From a checkpoint of a small image classifier.
Model: 4.09M parameters, 48-pixel images, arch inception, norm batchnorm, activation relu, depths [5, 5, 5].
Data: trained on retinal OCT scans (Kermany 2017), 49215 training examples, 86.3 epochs.
Rows from block 8 of a small image classifier, named by matrix and row number. Each number is 128 + 32 x the weight over its row's rms, rounded and kept within 0 to 255. All counts start at 0. After the name is the row's rms in percent of the matrix's.
Before each channel's rows are labels from the 100 images, of 14848, where the channel reaches its highest value: "peak at" is the part of the image that holds the peak. Only what is clearly more common there than usual is listed. The data: retinal OCT scans (Kermany 2017).
# r30: branch 2 reduce pointwise conv (model.blocks.8.r3.0.weight, 64x256x1x1), inputs 128-191

peak at: middle left; top centre
r30.39 081 [ 75  65 126 144  54 150  79 189 128 145 118 104 187  99 132 138 109 169 104 126 155 228 110 198 191 152 114 114 203 179 139  86 113 118 136 186 142 154 151  95 124 153  84 150 145  95 122 148 126 113 131 124  86 144 103 213 155 170 124 118 131 149 111 163]

peak at: centre
r30.53 096 [155 177 100 146 147  97 156 128  63 163 135  93 162 197 165  98 127 163 138  75 120 112 126 124 185  89 180 102  94 141 172 146 199 107 131 185 148 112 188 107 143 170  81 104 101 174 110 133  99 169 123 151 161 189 144 163 117 168 132  92  67 172 121 132]

peak at: middle right
r30.41 105 [112 148 103 107  80 120 112  69 114 156  96  93 111  99 150  80 125  92 125 156  85 172 110 106 132 127  83 102 130 133 100  53 157 164 141 132 114 172 131 157 117 129 113 122 144 127 176 150 103 118 105 109 125 128 125 126 121 120 126 141 106 174  99 153]

peak at: centre
r30.10 096 [148  71  92  79 137 116  82 152 129 138 121 153 129 170 157 143 202 118 197 150 162 106 101 109 107 129 107 161 111 104 107 152 184 134 104 121 106 141 135 191  99 127 105 102 158 203 133  43 143 105  84 130  90 177 136 129 159  95 119 121 128 118 136 138]

peak at: bottom right; bottom centre
r30.9 090 [113 174 163 160 125 141 136 150 152 117 113 137 108 123 123 161 150 100 159 138  97 133 143 130 117  92 116 206 148  57  76 186 110 136 130 109 112 143 144 196 156  80 112 105 155 171  66 110 149 144 116 153  93  71 102  94 131 151 135  83 127 186 113  99]

peak at: centre; top left
r30.56 106 [101 128 147 102 103 107 138  81 140  93 123 147 115 153 152 174 168 123 129  73 167  98 139 117 159 130 119 168 125 114 114  94 157 128  98 160 140 140 151 193 123 118 138 210 152 130 168 164 142 167  80 111 127 123 131 132 128 193 212 123  50 122  89 167]

peak at: centre
r30.62 105 [103 151 105  83 135 119  91 118 132  76 120 140  54 172 111 110 131 130  69 132  64  94 167 167 127 114 146  84 156 150 170 131 105  71 170 144 153 100  62 100  86  76 117 130 138  89 122 119 134 116  98 102 141  74  85 195 132 124 155 103 101 121 190 123]

peak at: middle right
r30.43 097 [160 161 152 156 102 134  80  93  76 125  81 102 238 167 143 130 114 116 183 158 126 136 147 169 122 110 130 131 163 120 137 158  89  95  95 118 195 124 104 124 131  86 122 150 196 108 114 148  95 105 140 111 114 139 118 151 122 130 159 114 115 155 103 118]

peak at: centre
r30.8 101 [154  65 165 127 171 144 161 163 113  96 190 111 156 185  86 182 101 155 128 136 144  94  89 148 128 168 156  95 109  81 177 126 138 110 127 177 166 116 130 118 142 151  72 107 110  94 110 115 154 160 122 150 123 154 150 135 127 130 126 120  84 140 149 113]

peak at: centre
r30.14 107 [148 136 139 162  89 139 204 150 127 150 155 127 130 112 108 123 206 189 147 125 191 111 170  60 157 168 165 123 140 151 156 146 112 102 122 102  73 142 101  97  83 159  96 117 146 128  95 173 114 148 114 152 157 104 116 156 124 139 113 115 137 184 125 153]

peak at: middle left; centre
r30.22 100 [172 136 146 103 171  74 113 127 103 143 121  91 116 180 110 120  86 136 117 107 161  91 107 121  77 162 152 148 115  91 127 142 102 160 196 129  88 119 108 124 121 117 158  80  77  65  97  88 101  80 181 168 119  97 142 151 145 194 191 111 105 139 165 173]

peak at: top left
r30.38 106 [143 170 160 139 143 122 181 122 160 115 178 177 108  80 127 102 170  93 120 152  88 134 133  64 105 104 133 101 115  93 160 158 118 115  79 127 124 102 105  60 176 168 140 127 105 148 111 103 143 192 119 157 115  85 132 136  94 123 173 109 120 199  94 110]

peak at: centre; middle left
r30.31 101 [101 131 134 113 147  91 161 155 117 117 171  40 105 130 101 151  78  98 135 144 156 111 120  75  91 102 153 130 106  96 111 123  87 119 171 150 119 114 109  99  97 144 194 152  70  57 144 126 177 101  95 149 122 107 162 119 147 128 130 171 117 142 150 114]

peak at: centre
r30.55 115 [129 102 144  81 137 118 111 120 113 112 146  57  75  83 131 184 101  79 103 124 154  48 129 116 128  76 149 106  61  72 134  89  97 129 109  97 138 109  80 120 174 118 165 116  70 141 167 140 132 112 125  97 104 136 131 134 161 128 132 157 132 150 134 140]

peak at: centre
r30.11 097 [132 154 191 113 146 132  92 124 160 123 170 176 167 144  94 158 141  96 171 146  69  91 175 165 125 160 152 125 124 104 159 228 140 124 169 118 141  50 106 123 163 100  81 100 125  81 123 137 123 136 181 163  91 215 133 165 182 130 143 102  84 107 143  63]

peak at: middle left; centre
r30.20 095 [193 116  57 145 103 105 106  74 135  55 157 179 128 112 111 136 163 179  84 132 154 190 119 136 105 152 170 121 161 162 101 125 145 189 130 130 137  67 111 106 150 140 118 157  93 118  85 144  96 164 108  92 171 140 161 129  77 164 133 195 186 147 139 197]

peak at: top centre
r30.19 097 [101 176 128 157 133 169 125  93 161  84  77 125 117 120 111 150  97 193 183 145 116 127 105  96 125 113 153 131  78  83 142 157 121  94 122 115 142 132 110  67  62 111 110 121 105 117  99  81  92 108 130 158 106 142 163 103 120 188 117 199  82  90 118 165]

peak at: centre
r30.60 093 [181 120  67 108  99 130 152 144 126 143 149 118  86 115  98 193  72 176 123 105 128 138 164  46 114 118 126  93 133 123 142 111 135 110 140  98 164 143 140 152 122 127 130 131  94 184 155 114 136 111 124  51  94 190  67 155 173 131  88 102 128 106  97 169]

peak at: top centre; middle left
r30.5 098 [115 163 112  87 155 136 137 105 153 142 155 112  96 119 139 122  43  87 101 155 111  97  47  96 209 141 123 124 108 143  92 147 160 137 160 127 109 139  89 182  93 147 113 112 131 151 210  98 192 122 132 157 100 131 135 161 133 120 124  81 106 153 114 149]

peak at: centre
r30.27 096 [129 129 168 151 107 175 114 102 129 111 134 145 127 170 156 122 167 143 140 108 116 112 170 157 189  84 166  94 139  92  85 126 135 168 166 144 143 118 188 166 147 129 115 104 163 115  88  96 176  87 119 172 176 139 161 174 162 163 100 137 135  97 133 118]

peak at: centre
r30.21 099 [101 145 156  81 154 140 134 171 111  75 112  92 191 158  82 151 162 137 150 155 107  92 148 130 159 129  85 162 165 150 117 138 133 166  75 147 101 116 173 134 162 152 113 119 151 161 138 164 101 133  92  94 130 131  91 108 146 143 103  48 124 165 166  98]

peak at: centre
r30.47 098 [136  86 155 132  74  90 125 151  91 134 151 134 143 151 112 104 138 186  67 109 114 192  91 121 155 109 124 117 114 177 102  94  86 158 170 163 155 146 161 164 140 228 101 114 125 151  94 120  92 157  85 117 106 151 155 148 149 131  92 134 188 199 112  92]

peak at: middle left; centre
r30.17 102 [174  54 126 121  77  92 139 155 145  92 110 164  86 126 116 160 131 189  71  68 123 160 125 163 115 132 102 149 141 148 137 121 133 165 120 153 174  93 164 124 134 158 189 134 104 120  66  88 114 139  55 106 152  67  94 106 121 165  92  96 124 100 122 155]

peak at: centre
r30.42 107 [ 93 146  78 175 124 200 136 152 111 105 131 129 133 112 114 112 155  76 114 178  93 135 113 146  74 148 173  75 117  78 129 137 131 138 151  61 134 120 149  96 135  85 104 150 145 103 144 140 125 129  71  96  95 127 155  95 146  92 123 146 130 176 111 139]

peak at: centre
r30.6 098 [105  99 112 101 100 188 125 107 152 145 125 104 119 172  81  93 152 109 131 158 110 125 125 156 155 129 148 163 226 140 107  90 163 161 125 156 126 102 165 151 149 172 108 164  88 155  53 153 163 151 148  93 105 120 165 100  95 123 118  64 135 173  89 161]

peak at: centre
r30.33 113 [ 88 133 141  72 106 127 125  71 133  63 143 151 100 115 116 132 107 184  91  96 200 122 104 119 131 148 144 123  95 128 146  82 218 174 141 107 124 109 143 122 127 101  87 101  70 117 105 121 104 134 105  84  83 155 100  96 140 108 125  57 176 165 130  81]

peak at: middle left; centre
r30.7 099 [140  89  96 181 132 129 134 101 135 113 144 125  88  97 130  86 159 160 135 128  86 144  55 159 154 133 102 103 113 153 104 135 136 163 120 130 114 186 108  89 138 159  91  93  52 126 128 135 147  92 126 128 137 141 179 131 154 139 103 137 175  86 170 111]

peak at: middle left; centre
r30.35 100 [151  88 145  61 131 131  79 110 141 106 166 153  66 101 157 178 127 144  67 128 191 194  88 117 100 131 131 114  88 163 129 143 109 130 113 112 104 121 156 100 141  68 165 129  70 123 129 138 108 134 144 160 152 106  99 154 161 166 109  96 197 127  67 144]