Rows from block 10, named by matrix and row number. Each number is 128 + 24 x the weight over its row's rms, rounded and kept within 0 to 255. All counts start at 0. Numbers have three digits each. After the name is the row's rms in percent of the matrix's.
# b520: branch 3 second 3x3 conv (model.blocks.10.b5.2.0.weight, 128x128x3x3), inputs 119-125, a 3x3 kernel for each
b520.0 093:083156151129165167132082095122149160102153110115071131099142126114125116122125130190161109122138108104141164157150146149162138099063142145091107132160134143168141140130119099129099104105105
b520.1 098:100068137154188160150166120106178091107162138155155143155149067123134098162113103109125139125130106132131103120144151108147130094102164099119173117097186139120137150148094158110136162093160
b520.2 091:098094085113080153129138136136121151133142089109167170125134138129146147143142126131126148129118138147127109103107126130166117136164118149134098130155127094153113127117120113118112136166148
b520.3 099:115132093152098103148100108140166080134115095101108110146110069143115103120174148102126165090112162166132099149143145152126129064089161173171121120163061140164111121097129123128134123180154
b520.4 078:158121073132128132084135163117130144142135127105148127182129173100095139101150102103088115147167115162174138118063084129096141142132124173128146173099097122113138097124103131129163131146170
b520.5 114:113074175069066181117113164146138165120121148132143150086159109089172147055124158109173135132106101104109111149141094129137087112084100190115078142092088147122081156139146118118161136133147
b520.6 106:120098099140135124155131157140105152178134126135131144125128143151103079208186109105123150116106119145137100109126072131145126150164150092131135146109125196132123123137103156175142167158140
b520.7 089:137086157120111155079165156128114152122078161109088136139148114086128097082128127167165071158127106162115167186145103121119101139155135152145128122106120131087113126113125113127114105136091
b520.8 107:120125099132138096130124124153100186154106156180144143151127134124132089158088062102111143103147153107146121125098120111117115133108095115136096132160143126134115147103121100113108141153157
b520.9 088:113164120165128096168078125143184118169182122141119103096170095122134102127098110093156138101162113128117117089117122099127142105117142153117108157096137126133145170131148199114079142088136
b520.10 079:100145152128118166131131153155070104127129119102123117142081205109072153056107147140122113155144159133135162143140119142137135119140132151185090146110135155104117099112159134118137128104116
b520.11 095:100136126128166155129134143116143109160116130107104139110085118109099158145137140131165149137082102136144130147119128124149093166150104132125153090105121137137107128132100133120132108097147
b520.12 109:137129171152146086133105094148119138135129089104132090153135123128120123074081134139128089126129122112144140127196156120131151168100102155138110155148183125121192155124130119122135118121158
b520.13 101:091106137124154098139136080100116158135153123109140127127130101109130156092107119114140126159135168153126101127128101074158125083120104142114086118156134094135135115109133101114121108143130
b520.14 091:151138094141113119127106163160120131147110133157161134136148131118118140184125120143132113169131113128132148103159118091175157085152148130139156130151089129136127126139112155144149208134201
b520.15 092:170141145153141071104173104126092170119094174152135100077113113088192104133135141104150145134136137109100114121126129149121103111158107093137141137153166111123128112158148094168108108091120
b520.16 080:195108130183141100118117105142094151118109098104122128087070180116072193173134193129151156139119099124146158139101105160141122110153144120091122119120102136159129133139139114117124110135141
b520.17 099:152131093127115076112075153167124115173122134182121114142123122127095132115090116120136134103140153108156140090129144101083152111070127148185116147139098132113086119122164122107089123137132
b520.18 096:126086116201122146159121135159094120144126129150125100084079132165102127197111157136137114100098115118153143092195160096136133134070130141169126116124101176137150101141170150118109132142126
b520.19 100:133155129121126135119111167171129137145120131132146113125190115143209097134133122098146113122094151125109105104118094098127140128135159152179117169152082089132118114118133152127100192130120
b520.20 113:130138080103118140128121191147118169109071157186183123159132115157129090175149099141098075137117077091116105169127103129119133151132128139104140127125142144109121166121133117136145114178148
b520.21 084:114144160139164156102079093127128160109147119138121111101091125111125120098124152120138140102121133112131122168131062171136113112143156134116154103126090103135115138152139106118169117114152
b520.22 103:178135130096120118109103108152106100136114102083150141129132109120131137083124161111096122139107134153171147107139163118150164115134133134137070127152110121139155107096167165129128126129112
b520.23 080:075126113100135150113129116113115175147117136129141128144144096087163114118128124125123142134134133132151115132126096136131153141105120091091154128130151083148099123130136126072139166109169
b520.24 075:134118145108132152098116128109164150115161115104128136143164129146186129102087101118139128121124152105120098126092098166166108127090116149148160188104070134112089136150169141145130088112098
b520.25 111:121119185128141099081099115136149153121135132111120136106107196084099213131157152134140163123148106131134085131130078112120118088134160181136102122142089159125110125136149159110146146120131
b520.26 106:089116134080118111170125085173103139152165115123135135097132162104123158147146134151118089093147130116126110112117121132112119144131163154141086115159134131139139174127118163141153138126106
b520.27 097:152121130139076104133134108127104179108118126108105118143120152121145128109143124173134127134094118122115149095124184152199147112119100149126140146115129142160109155125163140119103108097109
b520.28 073:134131119106112120100141110183189086180146114133124108212121092179100108181113098113101106170076143180143121084113161112156155072127140138138124127126128158105126146145082143116116131132169
b520.29 094:117123144086150170148130094143137105130136111082114125103129099103122105105218105180157099126137115086117171082089172092150154094109156099097128108096175148144155111137134131130104154143135
b520.30 078:085152128129114106123137121131135155136156101127183109139096090135128126154136142136206115100177142131125143109137114177153068165150105137157113133148103148166100118088159128108136100114140
b520.31 091:156090079179138168110148169130096128126128132113108145092119120100114100103160140093132145097126097116095094149099098162094121144130103133103108163118114139141123117115136140124127107133139
b520.32 123:138159147137132118137120102117147100098157157102107167130156113163156121067151091139120107177117110141103129143141127138155105111120121100041133176107153129157101126139139120148147116111121
b520.33 083:121083123164098126126066151121117086154101179128094147114132113115111138066117153129155153160115116151117160100101160097139162102128166150091111147115135156104111145121098124147113133144107
b520.34 103:111101094094152163101143148201125155149095118131108120134117138171120105155144137087140102164147111101139131148132145117146096113129139127117091117171156101146115131143148152125148145150127
b520.35 093:176084144183105090157110099105124095132114125087157127144106125131097144088124169125138098140115138152141124151134124151074102127102104122155148140130137137141115144128107112115136115134159
b520.36 093:160124166115075113128094091154087142108093107112148110106065170090094217125148203128163151118132124126128101142122153122106165102151133115134202104168159093121152126110158109126121106146114
b520.37 116:139142090172127133141099110120163096135141143123103182114126122155123149154144072124147117138143112103149131108164153137142127154138116071142179107145133111163114134108138151137114122133088
b520.38 119:142160160168140147132137090094155147115117110106103121089091131110121125090130183142121147137164126110133145142164102096120155105135152112109158116142175120120143185139095098152144114152127
b520.39 090:160147125102092089141143101137148091112108108153105122130146100165135107096098145130134149127131122132155117102090133097144161118129138118090159116108128125131130146103098122126107144129135
b520.40 085:156145177096072114154103123159138149127099129098159114116122101082179124093179171158099162135148162099116153125162117112141129093115147156177090107157107148128130132093154153132114146129138
b520.41 155:089106089117109145160092159149107129156109114182115082145101129127119128152102149131100128145119145134132094152100122139107113146138099115127084130154154129133109125133113126125169133093166
b520.42 096:096095118125165150143139092147142105109121122082162114131076097163146173147134165121118087123113148132146180153168113098153116116125151111117117126139108113143145123117111127105105157107126
b520.43 099:133126115145131109137150126124141123136115098118092134098139153107111089101136171139134125109120155131113130110172106109199096102149106169142113150133107145163042132159107144123111084122167
b520.44 102:141138132127140085129091108133184179122128127098114117097153150151114102131150151124096133121094106140152118126117103125144101095123137100118129116105115129149176174143116132123082095113108
b520.45 144:103096143078206154110214117154120138137124121198145133183082105179091159201076107109111125107119153092119105163072185144104154141112098105141122099150157115114191139149152168160120177144112
b520.46 095:105143088185134115127118167098104173147126122138127102108155138136119151134110102128088143078136137145141094071141109130158112129140141145165131135151094105115092136135109115104127170113131
b520.47 090:117081116093146143136119129159146138117116138125121125123130095140106088135105133123101120142155122125143138118139128097170159120133136121113140102123117097127165153142100136136156169120113
b520.48 098:117141157115112112085144136112158160111130121112138104191127138116122153113106150169128156134109148112116116159135126131143167147104125101160099174134044166112078136138132111127126120117133
b520.49 076:111108106195142129153108153118123094135131100097130094134100135141134133095125164138109119119117152139134114137163108119139113094091114143146079151153159140130152131121142116112107126138161
b520.50 085:080117101099168133085125110160106120165082133151112131115084124162118142145136126086156093131163077144162092121168152112134135083148133097119104128149140133133141120126116112118096162132143
b520.51 133:114160122091148104140083065161105101152120140119092129145116185164122146199106093150094140146162136098143112148117146131083119132134127107078104136132116142126130141157137118135145138136079
b520.52 102:112112117137152119086154103085164117103134135135081126121111128076128163078120150136117132112115155102099117181113084154100104162121144129151193093132177122114083176170120131145142072125164
b520.53 088:125138151145130088103080134118116142157162102100157136161130079146160141118109142151112127124147140107122111100138104121183143114146091161128114145154101112130116118106163161115162164111130
b520.54 093:109132103157140118170110080144116109168130106128122129134105137114162145182158121135145139116152108137127118072101152094105140099109138155157130155152148159143126124100121134123097162096101
b520.55 090:114120166109104162099080148124201093182148090114106122169124126104129120109127123111190131104123107123113125086158186104116136128122127132104115188132148125139108144121099159155115124127114
b520.56 098:154090163111140127137118104137126099181117112167123083147132105148084139147084131139145081189130126165117125139110134130142171068196173151119105146117081150121084146115135099136119087116144
b520.57 151:156118065120136124102118176134142147165101133188108118138116124137122118183137122120106147160122146117144141112136162132135086144141103136129111149112089122140091140134118102129163144123123
b520.58 106:099114105091114152090105152141185127140131114143115141156135078136129109163138120135106136168128134133115166115137125115127135148109139149137114140144119100139099144146129119159108168180169
b520.59 077:089124152063146176109125110145124135151092121150085124120107102111143129064171116153180141155124158097091217113180149068171114076103133141122118096145131115149124129123131122140083129128132
b520.60 100:188129114183151114108070116160131156117140136117100112106128151136153111141129073147098139127124093143117101100156124105165106076169138073110135150140134133134145152160093139150159092132106
b520.61 096:087100153076119115142128119130153153134133112116117096140145096132117124085072110114147112126166130128111127098121108193189164092156182125154154126139125116113110127116129125119134122134126
b520.62 109:143138131142116115147063139172121128159102104158140081150094111094113132094084116108119167129138131143126135123138142125155139083147111147106139119132086122131108106138157084101128127092118
b520.63 081:075183162141121105101057107125189094087131105155130107113126121108122121123144138163082093093147135082154209143171100087155166094121140138114118137159108125141121116154095106100108142121133
b520.64 120:128167157072143096104144131082110104110139138095136126117141150112121186128104178093100161079111143138108128185058130144092118126125111168134087126126137148144128110120123099107105119113158
b520.65 131:125079118114104198090174119079148158124109153149130117141141101114115089118102194119122167120144118138105105185112095151143146100118132184136068144110092115149125089133110150115145126119152
b520.66 101:132090101068146116093151115119146144112166132078155125150145092112131120058182089165158142159117101128122141153109119161132118123110134127110083127102136125099126103156138106139110100150090
b520.67 077:078124119099134113083149153104136107133132136124133101136159144115122119119141075134146137095148114124146162140127122077106130086104094126157137153140134146124133085100131115148143166133084
b520.68 124:179129155142119128092157131130120077138107129119141115167133114066123159102114156149105145120111161146152139115143102165146162145168190159142115085117091125120112110115132128089159136123093
b520.69 090:106085114136105148164100177102119096128151140110144088163128149098124155100177135166146122140165145157131117116099137149108150097054122149104117152136110145132107084139168148157123165164144
b520.70 091:105112168124094115118100105095152111101152163160114111138138080119160134164222101140131094122148169108132162155126124149103125137152152082124116117154097171157097144156143113099130116139088
b520.71 094:207172126162078131147117185144101124145080132156115111157128121122122114103093166153138114093143153106130128127159059122164103129164132112147160103156124129116097118137138092114138111103157
b520.72 104:109123104089144114097143128149134138113110101094113112168120044118094133123087107138115136130099145148127082125143137150167202167167150147124117121115086138118097131074146125130129095107086
b520.73 089:135039127122096184094125184128118120158115102109115094140087096123141099122131084141132148168090126115107128124145146110206160132158152145151139132143129109143125140131169146129124129110101
b520.74 082:093105090121157175100137130147138133106112118108093136157177092101127113075122131181150140158125111157141130123137128164150115121151154129072085127124094152117102143146137106099108129146096
b520.75 085:130088093151112121137097108135149104157104125117108144132109143064139138064146109129117142137153171143148125153141151185133119132109124123105157135143105162119087129062133146138118139140111
b520.76 102:066132097110112108148123125169116135164160069127182093141124170121103121106137139107111142129128150132109157091134101107159139087105141122137132146134121147111150101103121142122124134133126
b520.77 110:115133153173116141180090159124124147187088144168122121111116127112141132160091114120168186120126159137108120095132137115121173153133118144130143142151075121118128133150138129136154168083103
b520.78 096:148153134096102117093126121122107110137113138127125105135112135110143143109135170093086129140115138136108169144094132137184169102075129123088121128095091135152126111151150106109144111095120
b520.79 101:194141103110101122086127153128132182150126114106122147128121114118143089099106143111107120142128134120115133154127105145120154095129127141097109155117108143123097143148136092133135127179138
b520.80 107:109167121078135110119105117176150117163112150162128148175159106165136120142109091111116160117103127101100113118108178090125147104121110137119146151118134111116155126149131131140098110115118
b520.81 088:171173098145127099098081082108130153129130108138073148130125122115122141151089213118091141143154115123139122106118127124110129105053133110083133114140124092135171115165120151138129116066178
b520.82 107:119064148196102129140104159137118136154120127148125116135092133151121138146094106155161118108180102135118112112124132130091133157101133138159099154137092152126090108159108134128127117108162
b520.83 119:146135169128145130147109057157109134155142082106133139078122117122142122172119137163146120161122100118138127089205146091162085105139109092145142094147142084130145134158106129138088126106114
b520.84 105:104081068128122119109140103139109160142112147177110148164064113113112128069121084079158109136157116118166131157118135130118159126127146183160119124176115097179109130093137149130135164101140
b520.85 087:123121100112183142118100096105143133125131122062140122128101123132116113118116121180146126118156113122164117112170129116137128102150155145120115122146129111146128120160101120105128114142106
b520.86 077:118100140124119113120185101130139159105092117129147137173142125135115142093110159116137106150168146089095111139112166135099197152092136125155115149165196122092178149131121101089083084156130
b520.87 090:125084108133146179124150133129119144117142123108131103115146126110131101148111162130101127132130156125122104113126068099159143121114127138147091144125102140091136117150107152140095112092138
b520.88 083:101160136065136117128145078132180141134162102170073130122144140099114126108113152122151118088111198087164120177204110145100140101106124144107119130099103113118145162116137102111129111104106
b520.89 119:152132096127111135089126153189088163141072144195126142134080155128137125195100080135126106133127136125115104148134138129129096148172121126156089140156079120144121137130124143104143140091135
b520.90 111:136164137170127112127145114113127130110155115081109159099118168103110168077152164185115136150138149114139153161085087132120128103104166128146177143123152138117117123143137117155148107138154
b520.91 120:094117134148133156152119137185122123125132123112143107141112154115129167100096162132110125134121138106111136153122139137115139157092140109094111162137122143135117143120105148130144096137146
b520.92 095:116075172099117191095146102144095124135089134128125118120152109074133115083134121123115114109132134091136116116128154128120173113109152173128090155143130115095131126137109120153121165135131
b520.93 097:127097155124133114185164088093124115123140127143104141125121096122108107107101126160086143120116115128129133118146115144160117113149128136141115131157082116131070130102138133167118118112132
b520.94 101:122075159084134124124117095118136159120148123110128117128127146120105128119120136122125147107101138147103111183065109220203129093138120092146128123093118122116111150130165130139107119103101
b520.95 134:142100123170067151146151117109134114110143168140102135121139121088131166122087162140103161118112143146135106169126091135138078123171147177172119135138113127136107129130138109155144120117173
b520.96 082:173079125075165202090166121119120116133108114095109120138124095107087135077103170162110102125107140136152179139171143108128152107104160148107064122126147129122175122140118126130118118129120
b520.97 101:178123173131108096167128096122101178108125132108102099077112165142114117176122106136143143115096111105122113121133099125141077124118108115134135115112149123102130092164107144133135094121150
b520.98 126:154137152104119167106123143138076155098112129096118099064109135115114170122122182083125097131104109118123144127079109149156152104189165167163098157080115131110113127137101140103106115121129
b520.99 097:135122102128067130143099143164153097129146104091150094130140137114092124109136167147121148156116103126133105098133102110151112109110116173191096109175127125148109118123130195136137142158114
b520.100 130:123098113080113085143099134191142074174123081141137138169124072159107102151100121132102143164109100141133145091115179116111147091139151112131142131096133147115080148082117122125107136117136
b520.101 092:108139130085152094144149126083136148155133138137088142121107103144131138164161150159093109110115163084204115152140129125117088098114102129137115138144085155142113145144149128110134133127123
b520.102 100:084120086130119102126086113090168148116152121144143104109193116095126126055096126139145165123154146138094116112119117113131167144072096173106092091127087144126123145120121148106135099126120
b520.103 090:081126149159079117127127159145121150108108114140106083120133132154147106172144129125152105146149145143140123119135108146141152147151179098165086148124109165083182149115105148122096110113114
b520.104 105:116153104155128092137096168137153127163113119143144113159138126159083138123096140070127157149161137114132092121138114136136119081169152106119135106097145083162137135101108173124113124126150
b520.105 094:183125174132115138101101138136137148129105127122157093144103140168133101130127151160130103122119108143171194140149085116141099098112141110154124178129109122121136167137133127105158110111154
b520.106 086:115111151126136125101149121116120151124093130165095165112137144114074115098162148134144109110105126135109136164093152136146132138141086096120124120080107135108109090148166116146129159113101
b520.107 088:159123137132085138140124136181144153110136112075145125173118137161142093084166115133190137154088103108121120124174086135190101120094174094065118121115134138137083154143164126115107118149083
b520.108 093:138127124115123102126076124080162138097161122142148096084178191112162127169107089148119163118158186152159113102081138107107116104119073167101124138138137124127156157127138143138119143140101
b520.109 096:157111130104128110127153133150125161110140085129092113099114112131098102139124138107115189165142120130134121145138112092129120113185149178132085127138092106125121144167132139125073111152163
b520.110 102:122097124176179121153097086122099150121110173124118110130124154079118110138105095153133148146113101083123103138111165136080127177140082151159123096132162131150108138129116113158120107119113
b520.111 105:072141155123057130150130130145124147112109145162085143123155102105140123099136146150180097111167125122092163111135165101148166087102170116170115118160126149103090159111154111131113141138108
b520.112 110:070095089106021145132075162151137137124133111151128084131090158086119148154112118113124166132185139130164135110126124168099181128085176130158136116137101133109135143107144165121129160122156
b520.113 109:168114100128094095132127152124123130107110119113105079139115129120121118112117104118128103143111133133109121157115106130188191048136137138124178142128084119124104101127149151153125102122107
b520.114 098:107032092116158182124134191171137140127089138150148125162088101147103100127126111109104096149107110112097147152147111130121153138104132087149161109108132140132145133108109129165120169158151
b520.115 096:088073099122138172125163129137135121112134116115149117146137155141111116117120100137144108152131127138137133100178205111133145120095159151117123139099172146126142114113145139133114157117129
b520.116 117:163104116144122167100107124115121150121144096066150144136133169137128165086106183107138121130112121130130122124081127153097120135134107128098113134106123115127140162144119144163107119134106
b520.117 081:095121080089139132167124120119116108138151120137146129097111130091165154153167124105146146110142133179145139154117103104122142121094124108106120121103075170133137099126189130119107135115156
b520.118 093:152117154122079130127141092150075128107144133097149116133095189149167100138134129139168133163113150097115137110157115107112123126141128122150128116157114112182117114153113128129121121107110
b520.119 082:147114113155101169153138128142141137162168094103146136119164126148131105134091129115173128119118109114108116115125147152137169137123130161169105077146102115159130149128165170143099126109118
b520.120 087:147125166124088113137107140136142115140157112138149119105121127168083105152117121125098135138164139170147115134119148100093105137153120144158120088111158124125190162088103117142089124131113
b520.121 109:185126158157147105096106117140131131145131129111130102117167118116178120071093160113110150105114147103118123184096086140137112101127103152121082186118141128124137124138138123106135109100180
b520.122 099:150093128158123134123158139140121110106095117116089116127153112126112087107072113142113074107092170113121150102110119144099105138141073136149103130149144157106099116136115131157144119113143
b520.123 102:073179117105165129105116181162095134154102157209105129116111119113120115160151091138112120120167156098155131150136127136162124112152138138161080147106075125118087107117144090127187133096128
b520.124 101:160179115103122129104105153112132162165120160102142153095129136095109184086107144077138128093145113129112108142134127104094221172102096160133057135125163121097147120132135155123144138169124
b520.125 081:103067150101087124129097145114147172112166120071125144084096152120172096106124066111143160131111106129110085122128069113076096161111078179135130124124112115098121114140184171193098158131102
b520.126 094:157160064096136122126132106144172119142136102068119125141140147128092135122130126145114157134103154128136157097121114128132115136159115129120120090179136174145096129094093137111109108122162
b520.127 091:097102172065132142141116062159182127106128126135063110124104152090107131112124140179135122134137139118144174087148120120193171090107155153154147093140171099130101144128119146089085150140116